From a checkpoint of a small audio embedding model: 17200 steps, 39062 training examples.
Rows from block 8 of a small audio embedding model, named by matrix and row number. Each number is 128 + 24 x the weight over its row's rms, rounded and kept within 0 to 255. All counts start at 0. Numbers have three digits each.
After each channel's rows are labels from the 100 clips, of 14976, where the channel reaches its highest value: "top examples" is what is common among them. Only what is clearly more common there than usual is listed. The data: synthesized solo parts of chorales (CocoChorales). In brackets: how many of the 100.
# conv: 3x3 conv (model.blocks.8.conv.weight, 112x112x3x3, each kernel summed), inputs 0-111

conv.104:186106119177117118129128110134153097159198139119148138118172164138144113162139117121075148138118124114136124157141109139128131131152124093173179129123085122120116113140134119115140144122118128106114077150092149122190123130132104166123146112150120134158088124107111142104194128136119169114129136110169101153136133141133164132143117139150
top examples: viola (100); note G#4 (29)

conv.60:137083166093140133129096118169117125150089117119097099153118134105146106118120170145131127114116106110126118139137134139135082157125128107132051122129119089156134108120140108117129179137073137140134125097096113116153118099127148147110098170183150062144120114140133108129128129115125141112128112091132151082160152118125111142090092134092
top examples: tuba (46); horn (38); note B4 (25)

conv.110:090111157091115170096129114156130121144094095088065122143133114126123087118145118143134122112104103123118139128099112139122120127130132164138111114093101130147139112092103144092135136133133113114124142070097141117101125079109151121148099113083116105090119122077123135119083110096126074098105120098095128175107137113111092099123115106102
top examples: tuba (99)

conv.103:143098132110095105142112125120112154143144124150185141098120181078102153138128143080099117156098131115095133181113124144136135093088099085102129141109145104146109107137113095122123145134096099158117148145130121102136077115137097117089102128096137122125169091103147085116152105128122125122108113108131080075129132110142162137115149137140
top examples: flute (49); viola (38)

conv.5:184090118116102112132158114113154167169149124108109146120073121112159082119143135132093173170124132122137155105133141145171109167166153143128128127140112097124154076114152070125167138127104154119103102150107131144162119125111123146134169127136158120153128126156121156152102152154111124113132115095153101162113115167093133110110139127117
top examples: trumpet (65); note G5 (34); note F5 (34)

conv.49:104105148100128111172143137096095131110142113138112120088132131143113164105148146086128101119089122093079130113137108118088092095084082106118132154094149128133123108112095096115102153104095121104119156126143136101125121098162128123133096090112107119142156106075157109095133106109097142083090139084150117107157127114137159112120143150127
top examples: violin (98); note C#5 (54); note C5 (42); note D5 (32)

conv.41:105108128074125122137142107140114099130112065129090083150132121113113138125142121138144091095141136124120158093125101100084136094090124111136070129140108121164128146123128145118130159100152117142132135096105112160116138106133179121166113138103066099128153115147124112139114089115133079162158136140102154086094123128123103139082115109131
top examples: clarinet (54)

conv.68:095158136099137110150120132118111159102114126073101112137124133138161119129146110113151132105137138081130120141161114118138115111133107079114102098106167104148130112150118117099107095155109103119150085129179081135099175096104101103116129169085146122121120144090149115113160134125168122169107136146162126109192117111137116105100110144109
top examples: horn (37); note C5 (29); note D#5 (28)

conv.40:149118123133109109104162160116101166142156113092101146119147120083129141107144125117139156133102126104105137140184113134110106136115122125104091138096142092119163093134196119110154113145100127130103105157141106109119108089143132111120160123141159117104101132110115147101142095176089120120130157123200098124126120189114151109099103125141
top examples: oboe (57); flute (42)

conv.19:157129125167119118117136143140136153123186146137153165117153170104117132163140142097130132144086112110113134200149141145119119136114109155105133082118157115188132121169133126129131116135117123132109117156131100125126107146131103130111158157162116145101129090124130108145179119151127147127101148116179107072153161114158180148167129107118
top examples: oboe (40); viola (29); flute (28)

conv.45:108093123121124097113193118120105176135125109112099124114111089101084108099175131119101135112108126118147100093146163123141126127122145137128097124104116112148165117110115128103105133110105147114102159117115162118100081131146143143184122138129142107126121115101150163077106162127089111088117167084154092130102096098103116100115123103126
top examples: violin (73); note C#5 (59); note A#4 (36); instrument: viola (27)

conv.43:140147101136133078100172102123108161108121106119160099125088105128116120120161136107144134086112153124143178126130152142133170115113142121091120164153172122136150117099129120135120112130141141173152169113179116148118135146171082144124118143114139119136186166168146172158115162138127104127130188162124146098121142122138127094134112126128
top examples: horn (58); note A#4 (37); note C5 (32); note A4 (30)

conv.90:080148134128139129105109117136119128073122113134086117142137114156187092126093086138140097117155116126120152130135127111133091119144136132119127135137176130121139132132134125129103105155151119120156100082140086124063172113099115106090117158087113160109137158155144137119107139092159131197122117140121149152133106103100094136112119162093
top examples: clarinet (48); horn (47)

conv.15:146107159124129177129124137167161203109141114127145125148160157138124135127096117134151143161092137162113113130159094095135151137135127134158082118135132077152148089133085141121147148108135143150139087135158149139110120135129138139140123136082188115146139107115107148123122114130182103095073132090132159116155115127145124101138162135153
top examples: tuba (62); horn (34)

conv.36:159111064097114131083116129111146113128151113179125171121124099117112143135161144123117142164122108118118160103176114118174117156109146100131106157127097124121090094162162128178145111086109114106104096185119114134144103131136100131101166145161128131135105122129085154125157112161123114122124131119164106155103153161111163132127115120134
top examples: flute (48); violin (48); note E5 (33); note F#5 (27)

conv.84:162143133120101118096128136112146150163172175127125152090093118100117141158127089094111162140112130121120133162138117128113111123115128113096127125117137118111145092106135093115126134157110104128106129163115109095094116142106128102111131108111116140120094118108122169102192108134088167090128154125194088109120107120078179144124086112127
top examples: viola (99); note G#4 (26)

conv.29:146186144154115141153131132145137093115146168076090132139143172151167111124139093135147090116165112110107115118127094144095149111142098113173196126114107082106130136136134160135162113118147148104158121115145145104112158088114138147136146097091112119120131180119123093125164150134143167126132148146133116171141146114128154157141114148125
top examples: horn (66); note A#4 (27); note B4 (25); note D#5 (25)

conv.11:127136096132138099101191142095132155119119107165104082079167088115126126110142126113102123129106153097099177081177108106131135117115102098099078130105127137118162147134113151148118118125142120096099165143107148153128122117117122099148130160118141093126127118114145131087135127127101109124156185160179126146090130101123120127128103104130
top examples: clarinet (71); note D#4 (30)

conv.58:134123131113115112115092078119122150140097124110117156133118160148163089111152111113126197180132103123139097091130104131139121175188146101111077128133119139116125098136146096112147144151135085117129134132118129084119134116155110089118104170108136166131118125125121160139127108125142104130111051124112128144167110140136106101132118125084
top examples: bassoon (48); note D4 (36); note C4 (27); flute (25)

conv.71:073100133123123102181132132102100083098142146114133168121121125144119145103137118103125102126096104118104142120114116090102082122092131087090126151121178142102136105156128094136107132091101098117124133140177098113135099149133099158069100109151086154142145131124147116148124100134082134135101114131150130145170113111147136128113109168110
top examples: violin (54); clarinet (42); note D5 (27)

conv.96:153144158159117178157125134140160102132124118143093161157139162142104118135130101157132119106164146144096111130092111122128103130108103155149163101105097100134106099152160144135187109134134122120103089130120131110104124107098116144129178102145111107110102117125129090148133086174127124129128147110118133164104138171183137173166124095162
top examples: clarinet (47); saxophone (35); note F4 (35); note F#4 (33)

conv.46:091118129114150109137101125089105092118112198145172166120094130127149162121120136107133144140104127155135117121105139138118140142132146100114115138164096180092117164137121115152088138141130097143145133145123100106122143167115105088106090085157102182133156124147116128158088115098123149123133113170094154072145147103143117142109121129130
top examples: bassoon (92); note C4 (63); note A#3 (54); note C#4 (48)

conv.64:115121114143125128146134142152137124123151116125150149158088159090134151144106113115157108127112125128101113165113118094162111124131114128148118131104171126117126126135117154139104131117154150105157122160165103163080147108066074106070104098082155157111110149111093136138102124081152089115087117137154155094168105120128148108135092118136
top examples: tuba (57); horn (31)

conv.57:126097098156109111105115114154111121138150132172165155152136123108111142154125148119090131163167160110149108159118109107168150151164156128139166099114072133098103144166124133167147130099177138139084131162084141112156129109114123154130123164141160113128100133134119120130136116139132136143153115119085094153062116124132137145121133075111
top examples: clarinet (47)

conv.16:162147090187121121153113119132130085120211137106130140119126161126118141145111125125113111125154104102131125161143102113119144118122133123167217130098128095103126144114120121121116088141120128131104113133129131107129138096120126161124158147121112121131118138114107115103194128156121157099126124121158095155091128126106191167153099118134
top examples: viola (100); note G#4 (30)

conv.98:094100128121092116167141099097124124110068111100144142094203165109140129137110099092126113102075146116106088112131125157125156131140123101153089133107158072105125133142111112090132115123139121131119134093152116105113128114141103092113146153122097143126131128106139090119113118138138136178100130104108110135118154115135095090136180155112
top examples: violin (63); note C#5 (41); note C5 (33); note D#5 (30)

conv.88:112150140119134146116100113094127119135134147106154146099103104167159133164132129116164160130096139093134083159130101100138115161158138101108122115113113138156123104137170115113129169173126089116133077130123119120135158118085109094097178132122134162127111155081130130141129098123150131151072104145132145141177132141129115071118081145138
top examples: note D5 (40); flute (40); oboe (36); note D#5 (30)

conv.42:119148115146158078128120118153114133116103118126081133119115109089127104118090112077103156119111140090098169129149126084134118138142096076142154171106156117118097106161132150133134086118135126096117108130161126125126129118105104113105102108120140126132088145089110127075135115139104119097120110119169106157134083168083138097143114163099
top examples: saxophone (41); note A#4 (28); note A4 (25); trumpet (25)

conv.52:095135124113128122090129127127106129147117096163119183122170099121129138109117131106117140125106113138102094121137106119110104116117114129109100152102136133169129127235207132133129119108135113115095118139129151123160100136128119068129126147147138123102102108115125116139128096170101121186146135107126115102129134185151148123118119107115
top examples: clarinet (62); note F4 (42); note E4 (38); saxophone (34)

conv.18:120115096115136115127134167081102129151083108129137110110162126111162154112176112148108123141136150137102140070111117116098115091110094095141116093126110151098130153199169136116124143130131114129117107155104130132124137151133138111160152132164107127098121118147117125156133105160104120178128114123142204105129155135130130157152112077157
top examples: clarinet (40); note F4 (31); saxophone (30); note F#4 (29)

conv.79:143093085111165121102124139095116096141115131139148129083124107129090130124138148135090136137130104145137161107134144093127076130129172131119154111138122177108119102110158094173115097097127103124094179110106122107135103139118138162102125164169111118129090092156092132128116109115107133155121124074100130150126143129113112198097133122133
top examples: bassoon (90); note C#4 (70); note C4 (58); note D4 (38)

conv.80:151097102126119084139093123118125126120163140143163176118161088115121143115117179107118127146103107137130148125138173122133132110131125133102164150103161134161094152163143125117084134161102138152097159199129110070130108123168108144093155136141138139144158090107132094100152147142082146138125140124138131116143090125110163100136134148142
top examples: flute (31); oboe (30); horn (28)

conv.1:092120126134157170123116156142114143105120142146118121108079096128115102098103138169152143135144204160109174089148143179140134118134107149124115106139148111132112130139127095157171161099160110109130100140140133155153092113122144086130103131143151108111116133139146112170116098144135128138135116142115119120097186118196104154137119135156
top examples: horn (74); note A#4 (37); note B4 (36); note A4 (31)

conv.102:150122128145138166061118140159176114127134122112113117157140154150121113139112108152145106151142107122132075159082106136091125111109109130137111098136076086147128100115122140093166118162107152080127092154074133118146108139117143135129173123127126129135104136115125123121107129108181157107106127103111131087126164103155123082151102112157
top examples: tuba (98); note D3 (27)

conv.21:135124121159109135130125119126130095119126094111080137134190155089146087124155083103119097091099113085098124112146111134079134108131123121135134139082138110118100156160121174111145082138130117110100105118160109109102135085126118121124142141108093104127108102069143084102133144165142129155110125108117141111120141173162135114165123141108
top examples: clarinet (86); note D#4 (61); note D4 (46); note E4 (30)

conv.70:157147118139152128103130130137124101094140114172135157150156111097083124149167142150141146140110151121129163110136117094078155115138110145147083124152095107130120131183188138116119131100178126136115116173100109137148086148133136138142140120168115112131130137153119131187133125159148093118133172140139138104142100194134129106158112105134
top examples: clarinet (51); note G#4 (26); note F#4 (25); note F4 (25)

conv.34:145136121142138148146159149152144156144124160158130126155119117154151125146125163157127102137120177154125083126092172188117151107137105161132150110150115135135148129133163145107124139120186142165194174113113156127148140146142146139150180106122154084134157140126130102123118128137139135152178154114140120118119159152146114118172177115141
top examples: clarinet (48); horn (28)

conv.72:076102102143123171089155167086140131094134142107127142125091085165112125095131148171098121130152144187138105141123145164138134136141111165121155098145088085085127097102125109146155141125109125125130154090112131110138153148131168122137136076119137121106133148118126142125094125099106114081124134107097117160100133103131142117094152110152
top examples: horn (57); note B4 (43); tuba (36)

conv.3:105080140118105154086104162146117165116130128141119159125110128139089149110121105102143144114067115155121132151149179153133090117120110185083116154096150137141112136127139104114134134116088111133107129119129100087133068127132144108095131120084126143093146079114097104091101120107101122098128101094123090148139130141122152107103143121144
top examples: violin (46); note C#5 (26)

conv.65:136154131143142085180153149077087148163121140120125118099114124110098142113147126133152113111143148138108103126153104140087136103105109140125140106120176122120180107094091075124104126093100115155147123149179130154131102130161131124186128112124121124124131106102170131134140099149087105104116151099135102128152138099167137170133147164127
top examples: horn (47); violin (42); note B4 (27); note F5 (25)

conv.23:122097130094108153105123147137095167121122135134157119101143088128127135083108136112114118125116126152106096130092129149096097097126090171077092104119129113130148107113112075122099140142089122164143154106097155102137133145139141090137127091113122144084136124098136135108097105080096117126087107126110116081154114100106131101081131103162
top examples: violin (96); note C#5 (61); note C5 (37); note D#5 (30)

conv.50:106134181115113125134162155133119114082115099117102102136098155115125091140141098102121141128150158124129142110144129106118174151139117101142090124108128108086142125122114138108149111110116126096091110124137116159098073128116176096141155111129093144163149103143164110136124130164158113143142134121156093103109163085199109107136161164144
top examples: violin (100); note C#5 (44); note C5 (32); note A#4 (29)

conv.85:102105127146165131109138152104165107106116098119124120125113139149135136127098093145142115142108132123114181118136106091103183119118126150159105129135130117114121160155157137143127130145082134112123070153125060192106137141086139127147150139159080139113126129160134134145118130126156137180161124130113192134149146158164116125133145096145
top examples: horn (32); note F#4 (27); clarinet (27); note G#4 (25)

conv.89:147109100141102117099123109115102132121154163171141144134130122144168109091142158150115162150147134129147175132147145176176113166154147140101153135124109099127113113105131132188152117171168092158132141111106136115107130115139123138119130138141122115126147122148118132151125122137122162240147122121116139133103153127127138162087132104104
top examples: viola (55); note F#4 (25)