config = dict(
    model='audio embedding model',
    win_length=400,
    targets=['instrument'],
    embedding_dim=192,
    norm='batchnorm',
    shampoo_beta=0.99,
    epochs=28.2,
    adamw_weight_decay_other_params=0.01,
)
Rows from block 6, named by matrix and row number. Each number is 500 + 40 x the weight over the matrix's rms, rounded and kept within 0 to 999. All counts start at 0. Numbers have three digits each.
# conv: 3x3 conv (model.blocks.6.conv.weight, 112x112x3x3), inputs 21-27, a 3x3 kernel for each
conv.15:427529508616571462555507438481498521471474526454583528481479525495494505497527513502493431477499529505468511469573477540484478532511461480456505488548475492486530493466547540505539503537535
conv.16:466518457514536593461489480496484484550447488482537499490544460505440482547558496496491506439459509501490534488457438461522478493503534475512508628541449454463438495539467624526524465499490
conv.17:495463523479501509496499436504478486468450516488503482481484478476479486493476499458492516507406513481510562472463506500462509487391465539560437544536532539531467537547435538573432507411494
conv.18:469502569523533505484485451491477449473468610430548506474485537538518459494554520480485455599522456500485559504510435539587522536516458503567431507488504483505552488525505402527570553536470
conv.19:476488471598534384531457504501460500477482481478498528583518483491496574467555517530540565526428440505457529553587561511421458509520503438512555542563502544478508430577577482528512500477502
conv.20:425516485490507498539472509487466503537437452519502475490497463534466539502505454467538556456536459492437423467542509500549504490451454461502465537532462520506511491488543461565530530443591
conv.21:494511438519448538502461509483427550585549456499432494475512472542536496491587513461537477471530525503492498504440499466495556425478544463490516503482437507497555546550461515559428408537592
conv.22:455571508481508457502395586497523519522494453559511492576503447531519464507411435536533516461504572426509415576457535520523453509429511451513542464473475538526482524466437511546443461549543
conv.23:522463534564605441535398594459479548572484506487501478573490484391506546527469497488465476471504459461527457477512496494432512480512499459491532550528441497395626371581569502467521477489527
conv.24:527522516481512462561456511536485510461456440466540507520535531528546478486557444514661573514542545503457511565567566530451520504474451460480488446583560505511498490518460509576483541535561
conv.25:449533491493517440537452519474511483517512482489595419543424502586621452414601501564558371269603720473450527528491402512494548465509572441512466457505524572467522523538409524442483478609480
conv.26:432500491476529496512469474551514520433481465507497423528482526514429499531555494538494482470503435548514536479500513513463508488493554497485498438506516494501579510532465515456485476493504
conv.27:469459509502543466432432531443478513508511499460505515521415481539486466503432515452509503475494523504471448501401556487480510455504474462468550484537512562471490527479487565498591503592519
conv.28:559542521534511523475541555500527540452473480462471512522469496501542470479516497462514516491519561509480551511518483574539481545546488554514469488515492480566478480494485466497483438530532
conv.29:535463477480451554466504508576542486464458466524599542471544560503517516510471485484409526459463449464446507477458496451510445475427504499505440513511509511462468529558451525521465529526511
conv.30:503529517576454430493522576517528592442519429473518549468457501516503476499511487501478457500507516467466479453477473488500502510449483529474453496458481486508474461486430509548473535494449
conv.31:489470500445536523456462589497463410479461497493519464530477492508513508489487502517499533515460472474472483486519566494459490525518532542568537458485475498444509542560481505492495475435521
conv.32:459528510562549564460492476463536465533520474470424537517445472482482553496521523444468474443569449434528631473453496510543462441518562515494445485429497538485540555496534493523405481491504
conv.33:489479437496544564485443529485474490519517485450503548500546550492449500547469515492589493478477488480589461531515551400525480574469502515477506524463488520471538509486469525533514513495460
conv.34:499493546528570454519525492526464481490543510471442519491484507511497495465458480438522453543466507494521493482462489494501470482500484508538477505506473526520581451500480538475475462480507
conv.35:475584455526518543492482549477492516495515529425453547481532504529486507542473571490487455449529505522493519499445373499526481555542459507528541522483510445476477498513505502473510498476513
conv.36:475477474546458449544448476462496509502556443490497432454522461436507460506569509431490579452449474466450521523563506559459451412558486539516515491555442537492514479554483579589433462521479
conv.37:495580543499488505492514509564409519507585446486488479480441492583542548495490498470514438481486478448458495491509453462475454488497459475490431530469513493487533538462486487494514510504552
conv.38:478507531488501534455485504490473494469471480480527470506514514475465531534471497472532434525478509520508479506546523467522435522552537599583485485461493486541497566627521459444515525527500
conv.39:648485484443468521445621472530492489452511483421511493446552503511477512568499476453465516724543340550531376454494503506510502494524519486506464541476537469575508390464543457446523504510549
conv.40:565527493460477506447454426505418505553495501539510530543522509565497511471507499489470501536544514522490534530483511486483539499485532546466445544467554471549479501518552410514487531438449
conv.41:426473488488513491550481441444484463529492552511498497598605537485507522515485500433452559514460564488485487461485468512510543488482480471485508441555491531490534455516463498467468461551517
conv.42:554502479487656431621464468528396463529488581502476465500464464475499485536507542428555454561415462500521440440529504517481461455507498541508545495530450547402565440523488453444642404483525
conv.43:472496502542482477485510425504537454474521595531490438481529577466473547506469453479450573522432465522479482523524462513514502531412488558486372488480534463559556494496450455462566504433528
conv.44:394522518513509486489522525509506501543557501475540569528440504521450507493512498487502487551545481525462468463519461462581480544501462525551512436564418494486540473569505480442580581483462
conv.45:569511506458534506498507448522542498513489514545538431522525465575457491498602441493476483547445530496480492456516527533425542429518475491456563483532482465529566498474526478521497436574512
conv.46:461556549501524510505455503510451505485516502552447573479449504596499485543547503592445434524588485432523588556490513557501432506480523475479434466478532443494411496500534511515427487502492
conv.47:473511498598418522493439536527512445510525466563544430432527468532477480501505487520473497503566449521431552608430491478494483402455568523438470498512488492532454562480493585453457393519445
conv.48:488495466478492475470465596499523523547501486440451540497491500539501498513514467513454527486521502519498491529495524503466494541465488488477552581564442477487475478501567519512506492492417
conv.49:532479437536387494476486508489496456563488487475512522458441535455443515563490522527451534547440431525566472478588479516487456498495455494539528516576543363529497526488448493524499522467444
conv.50:436509507470546458488511521556566460517439466449496480520533492512459520495504466496453548435495496436472531484499495499521541426456470491531516574539501439510501469499455585569522466495483
conv.51:505473473596505454442441537444503493532630527509514517512459528465503428586550526514497495465490465515487515474453490441503474435453472440502457561457461469510410464412510496549412466450480
conv.52:480495515462506550475550524546519505474446532524496492488517484489536473494503531478450484496486502512495517493503449502442518469458549484526491515491523512516451513493516513464508577400440
conv.53:470497518496530493480492513535345615573529399492443619463503467459599465445479556425477490498454482473493446512471465483488521452488470508530463448508451566452525577481535512567496541486458
conv.54:549492481466512470541514511435496537490488524483503455583606478509530503522459507548611502476485607449505451559441486536574500470472447532509525506519506500483484517408461548537490555495486
conv.55:549540499603461505471475481478512518456489505508459462478427518542475541473468501500446580511469536615492499530509520473518481491449555491428513448542446477457515495518469440434455421499548
conv.56:550500496463522551522525524501505498478484523484448435478451496494467507555510556494485477496479552523500482507449543520513547503462512423501451516518497517520517566540519562460524474487535
conv.57:457548499488490458524522470488466533571511529577570533495477528538527538436544518443503465463498503527501463471475495547488483537480467530459511509508448489512443541435464453443551442591470
conv.58:505579503474392530431423655543515453659403432499482530466495496536488492552463433475518517565563473491537549463481550563462523486476535463419477455535557448521485483428412450465496529504469
conv.59:479472491532430454496501507571473522473535453469478566442541507489507502525421545518518561472548499431533486489505461508491568499483509481463479448535462528468454495455459535453489479476465
conv.60:610513370611440437542449506429538512466466524517550485491489514514465544516453515511447561608520416565562452463461519518479511538446519579518453477443556573559522519423483456507544516520501
conv.61:470478455526512471506451505498465503488494464475591525528498474521527503474512553583625515418587611538422537612486484507571531493524562472485524598493414500424407543478500547523550505479537
conv.62:544444492552443521492461450499451464447423520501507499478485484552580507532457499461516541456414604544493526519522492493524521472457561497462509484490482549545526561529499438469507523484450
conv.63:476552471531476447498489504535476544504566518506475552583524448431552476511477481420524517492526596500454561529519472478504501469473557514517493483560510506512460497452494526527463492606478
conv.64:528498484496470522468522534536469433513532509430487511475489455530572496449441486472484488484535456604488489457525453453517501494491533589543552496460512513508437570553548455475525523506453
conv.65:514593461506440443493492557499484522546490477391483563441394515448482503532533479548493472476559468507500480492460491584457461465418506474520547529568546468504516493501517577585433477428489
conv.66:477526518565469468483442508593440470567569444514456519492468526425527527510491518463502563446512552463521513557519451435476608523509491480554498452486507532524501565501469448528441507456513
conv.67:525443582459528505536453418538508463524507485512581505565482471485493596489498486472522540505441518601518543439468548552536485426524465496500497575529524592525501464562509483520537542470532
conv.68:461529523533573438507428486480487496472515464498513581537522481480492524491476480470551545507477499485511436518597475429468500481539453500533496570499441466476550436501519458521505528472500
conv.69:468536469503573487597533519517571562493468534486381504466459506481521505470487513520515487474551497541442501482506520536536480512429527465509470417499492522513433481479539450472464530562476
conv.70:530466496455465511467483538490441488516507523493483502470476517513460524500462533504498502547551502460496506485501479495446578538491550531561538411471520523532550531506487534495518479469534
conv.71:366574636457484528503511522511451474569444478500475484541538488508473518441514578487513420432539581458502575521521480529551526484463503455550517480450598433493562428511457480445516562496442
conv.72:446530493504493557453508510486521490509520514423546447577485474491479493532512538506582414451506509465464579456553483479500506460575582463451504565435560482508548508497486542476489527517562
conv.73:539425467520475479543494415461478497512491534444457480466502499449535470507521501474431583437452590461450503520446513479479535498512442475525507503576566565517415566603489490582526509507448
conv.74:471476526563519511443578450519466502531463477560459504497493493502476447411470523500528589468494518554474529530499558410472532579449469377474571535540531440448546546492563424499572501427602
conv.75:495464498480449537481471548480526526567474476450525481513481516534486529514501482443575443502466547564487491470452542504433567557492577502469514503452522422481491527448439537467479430479527
conv.76:467532524497583546693540406483464523506485495510504460507471489470521514418537524437532514475524470512422509434580497450522516428572458501504509546536512595508448514514471480538590449523554
conv.77:539515543401487479510467496468539464469489515518427493496442487536501470640533464538497469635512510386542526478521468574583455508435556479448434392501547532477551511424441534519486526513512
conv.78:551524516457496525521517539583494513506432482482497488472485503540545597475536502536447508510491511522490573475443538509545510533506511466509525433527535510506431514507422503524520505502481
conv.79:502555468469477485463423512532508506485448520520467576475454484562470505530521445570454487628544479477538531564493482493512442521567516456455516488484509477455475502397528501489440547508444
conv.80:531533470490470517525478524534448555573579376579454440524518450473535518503483522537491458461492555479514476464485489463529502417611502442517561418543489528512455453563447514530480429555463
conv.81:503518479522415526488529525564496532564480435489540511441594530523501482524416506454480538487497491499517497495432575518491470493509551454511464467497482484536494453486482444523455479465506
conv.82:528510503490484454543487539543460496524444536584591460500567559432452527529532458453513531508453523511512539474452543483453490478520504438521507487531561460457484474511489523487513505463501
conv.83:505532427531514439453455459463486493506491465489499454492526477486532548464508507510466464575566502530473545505553461516481458554562470505520510516524490437480529472512450519499439505539498
conv.84:488499518526506464516500499434506540409501490499497494531483513522471456486487479489505504485515485487512584600444527495471528520468479587451488463569485536502521567475509485486463494437500
conv.85:497495477453478498494504540483501515491522492547506479571561457471549505467564565463486511522427464450443480552606532590452523560544450471466453437531493534484502499506496464486513518448542
conv.86:476505459506482482490497483503480494552519507490487500527557542463465463520437491507487497495527528549476523454489473483492487513498552526540496483544511496472462483509518460563472487511504
conv.87:491509468515477495465505466473508499477484506481494503456536537449490537539525514467509470569523502525501497547475488512513466609495465518483541558505537474494511513540439526442536536500516
conv.88:499514572454513500525492463514494508495491486466497443474503449467511542468544505500502467482458550540503450465493533499557531496451517475553506448502538548573551434489500489517534498486516
conv.89:519477469488442456571496463508608449452627531406618517461479498534467547514459542490513493510532482472510484531491465516490495508484479529482446493512489529480472551524475485487539542518437
conv.90:491496480512475470521549495443494512453519512507499497433545481483514467550527445457468564486531523509537526457479420552502543513487470426516554432510497544545503429479458483476512467539546
conv.91:474515567608610421580584381522420542491491477480411527488527509457486460485509555493537490612482499604405594463559477478481546487533481491448586485534422433493557470595420484517561431509534
conv.92:500471522412472581493488482572514395476554538436424565518519466449559508488465531431516533419550619474448552493506456504591478485527463490496575508480502503545524484511435599479445478515542
conv.93:469435561465525617455533498620409472436535452476516464497517416467533480537409524490528494544449555583523497504457575474435594536459521528432634423500499536481516443491592514471477482508543
conv.94:497433455446486584468544491518489466501476471530460517503555467519437470524432506537473517505497461509515548491455547462496508502512497571495495573512495514480487487515515539591548508467492
conv.95:564460451491520516558472459511523493496481524469476478493509516486482485457542501510509470476472480478485529523482503458502475457505506511499488535611591538487505488516533531569553498498504
conv.96:493562507556476454548488508515564554483583484475590530549474437482597534478524508479573439453457526504512458519510425443471501451493470495556479523539427538490454489455474432472519518529467
conv.97:520519454487487555460563453462532521492508487493579413527492486445490463470512466489562457522427582508517547496453467446531535534500503470548531582506437529472540512503566666642458524460532
conv.98:509465482497484462490503529526481502473458543540466465484475579521515490522538524494479515512547512503441466492454519519524507525422503489472539494507456515490548558507495527507573517544513
conv.99:520428532385541668469605448500489483563475515480484463480497480499470450523467566565554508516532446445508508497520558534445470421483453513439500474463514527568502503443460572504485524522488
conv.100:517442562510516554589562461575487442483495474539442588477533539556478439447445552494498533483479524541443524556502555475501528501494447450484478460527531600488480491460490431483567526497491
conv.101:454552522554581538518494536489559529560449513438432448544487492491487460504530569574501457473517439526437538496567490565492454658472475468529450553460422482483517540540502517526501494472456
conv.102:534452521488445517505507556531495428475462527492436598496543498502529524454454503485547484473500483488545511488432521434528522483526536552534502535474500468437546549513431479489457490552559
conv.103:498578475472521495534537483483531535473475552528420475499531513528517480472508461544479425472594527549471513458538482562549479486444542486424484461485490570473436438476447467549518420508522
conv.104:461501593490506492522507455498497493416515494484517472553521476506559559425550491467552476475506493504485449553486484592548452438519456491518453587536482531507546515441446539548444505500514
conv.105:487508509465490550559464521550516445495433484447533515449489455533489468476512555471553483485497526503470504461519522511506530506508486519521524507511496474504492511492515509526498492543461
conv.106:493589478486451529536471458506542498427479493432465515553504480518445508482464502492497456451481484483497539496484463422520497495528460490480499539539432455535489520608474522475457554519469
conv.107:440590563513462443500515473479494473461458487500527489479502505539512561468450465500485583484457509487517473563566568530443473519454496513479427586527517511473522508512451471593454570459542
conv.108:510494474529477506494565522543466502508512475477484536516513472470518503490482473461581487484494482515517451515510467520502471468502539521532461490516548521484508479544525535496492498507481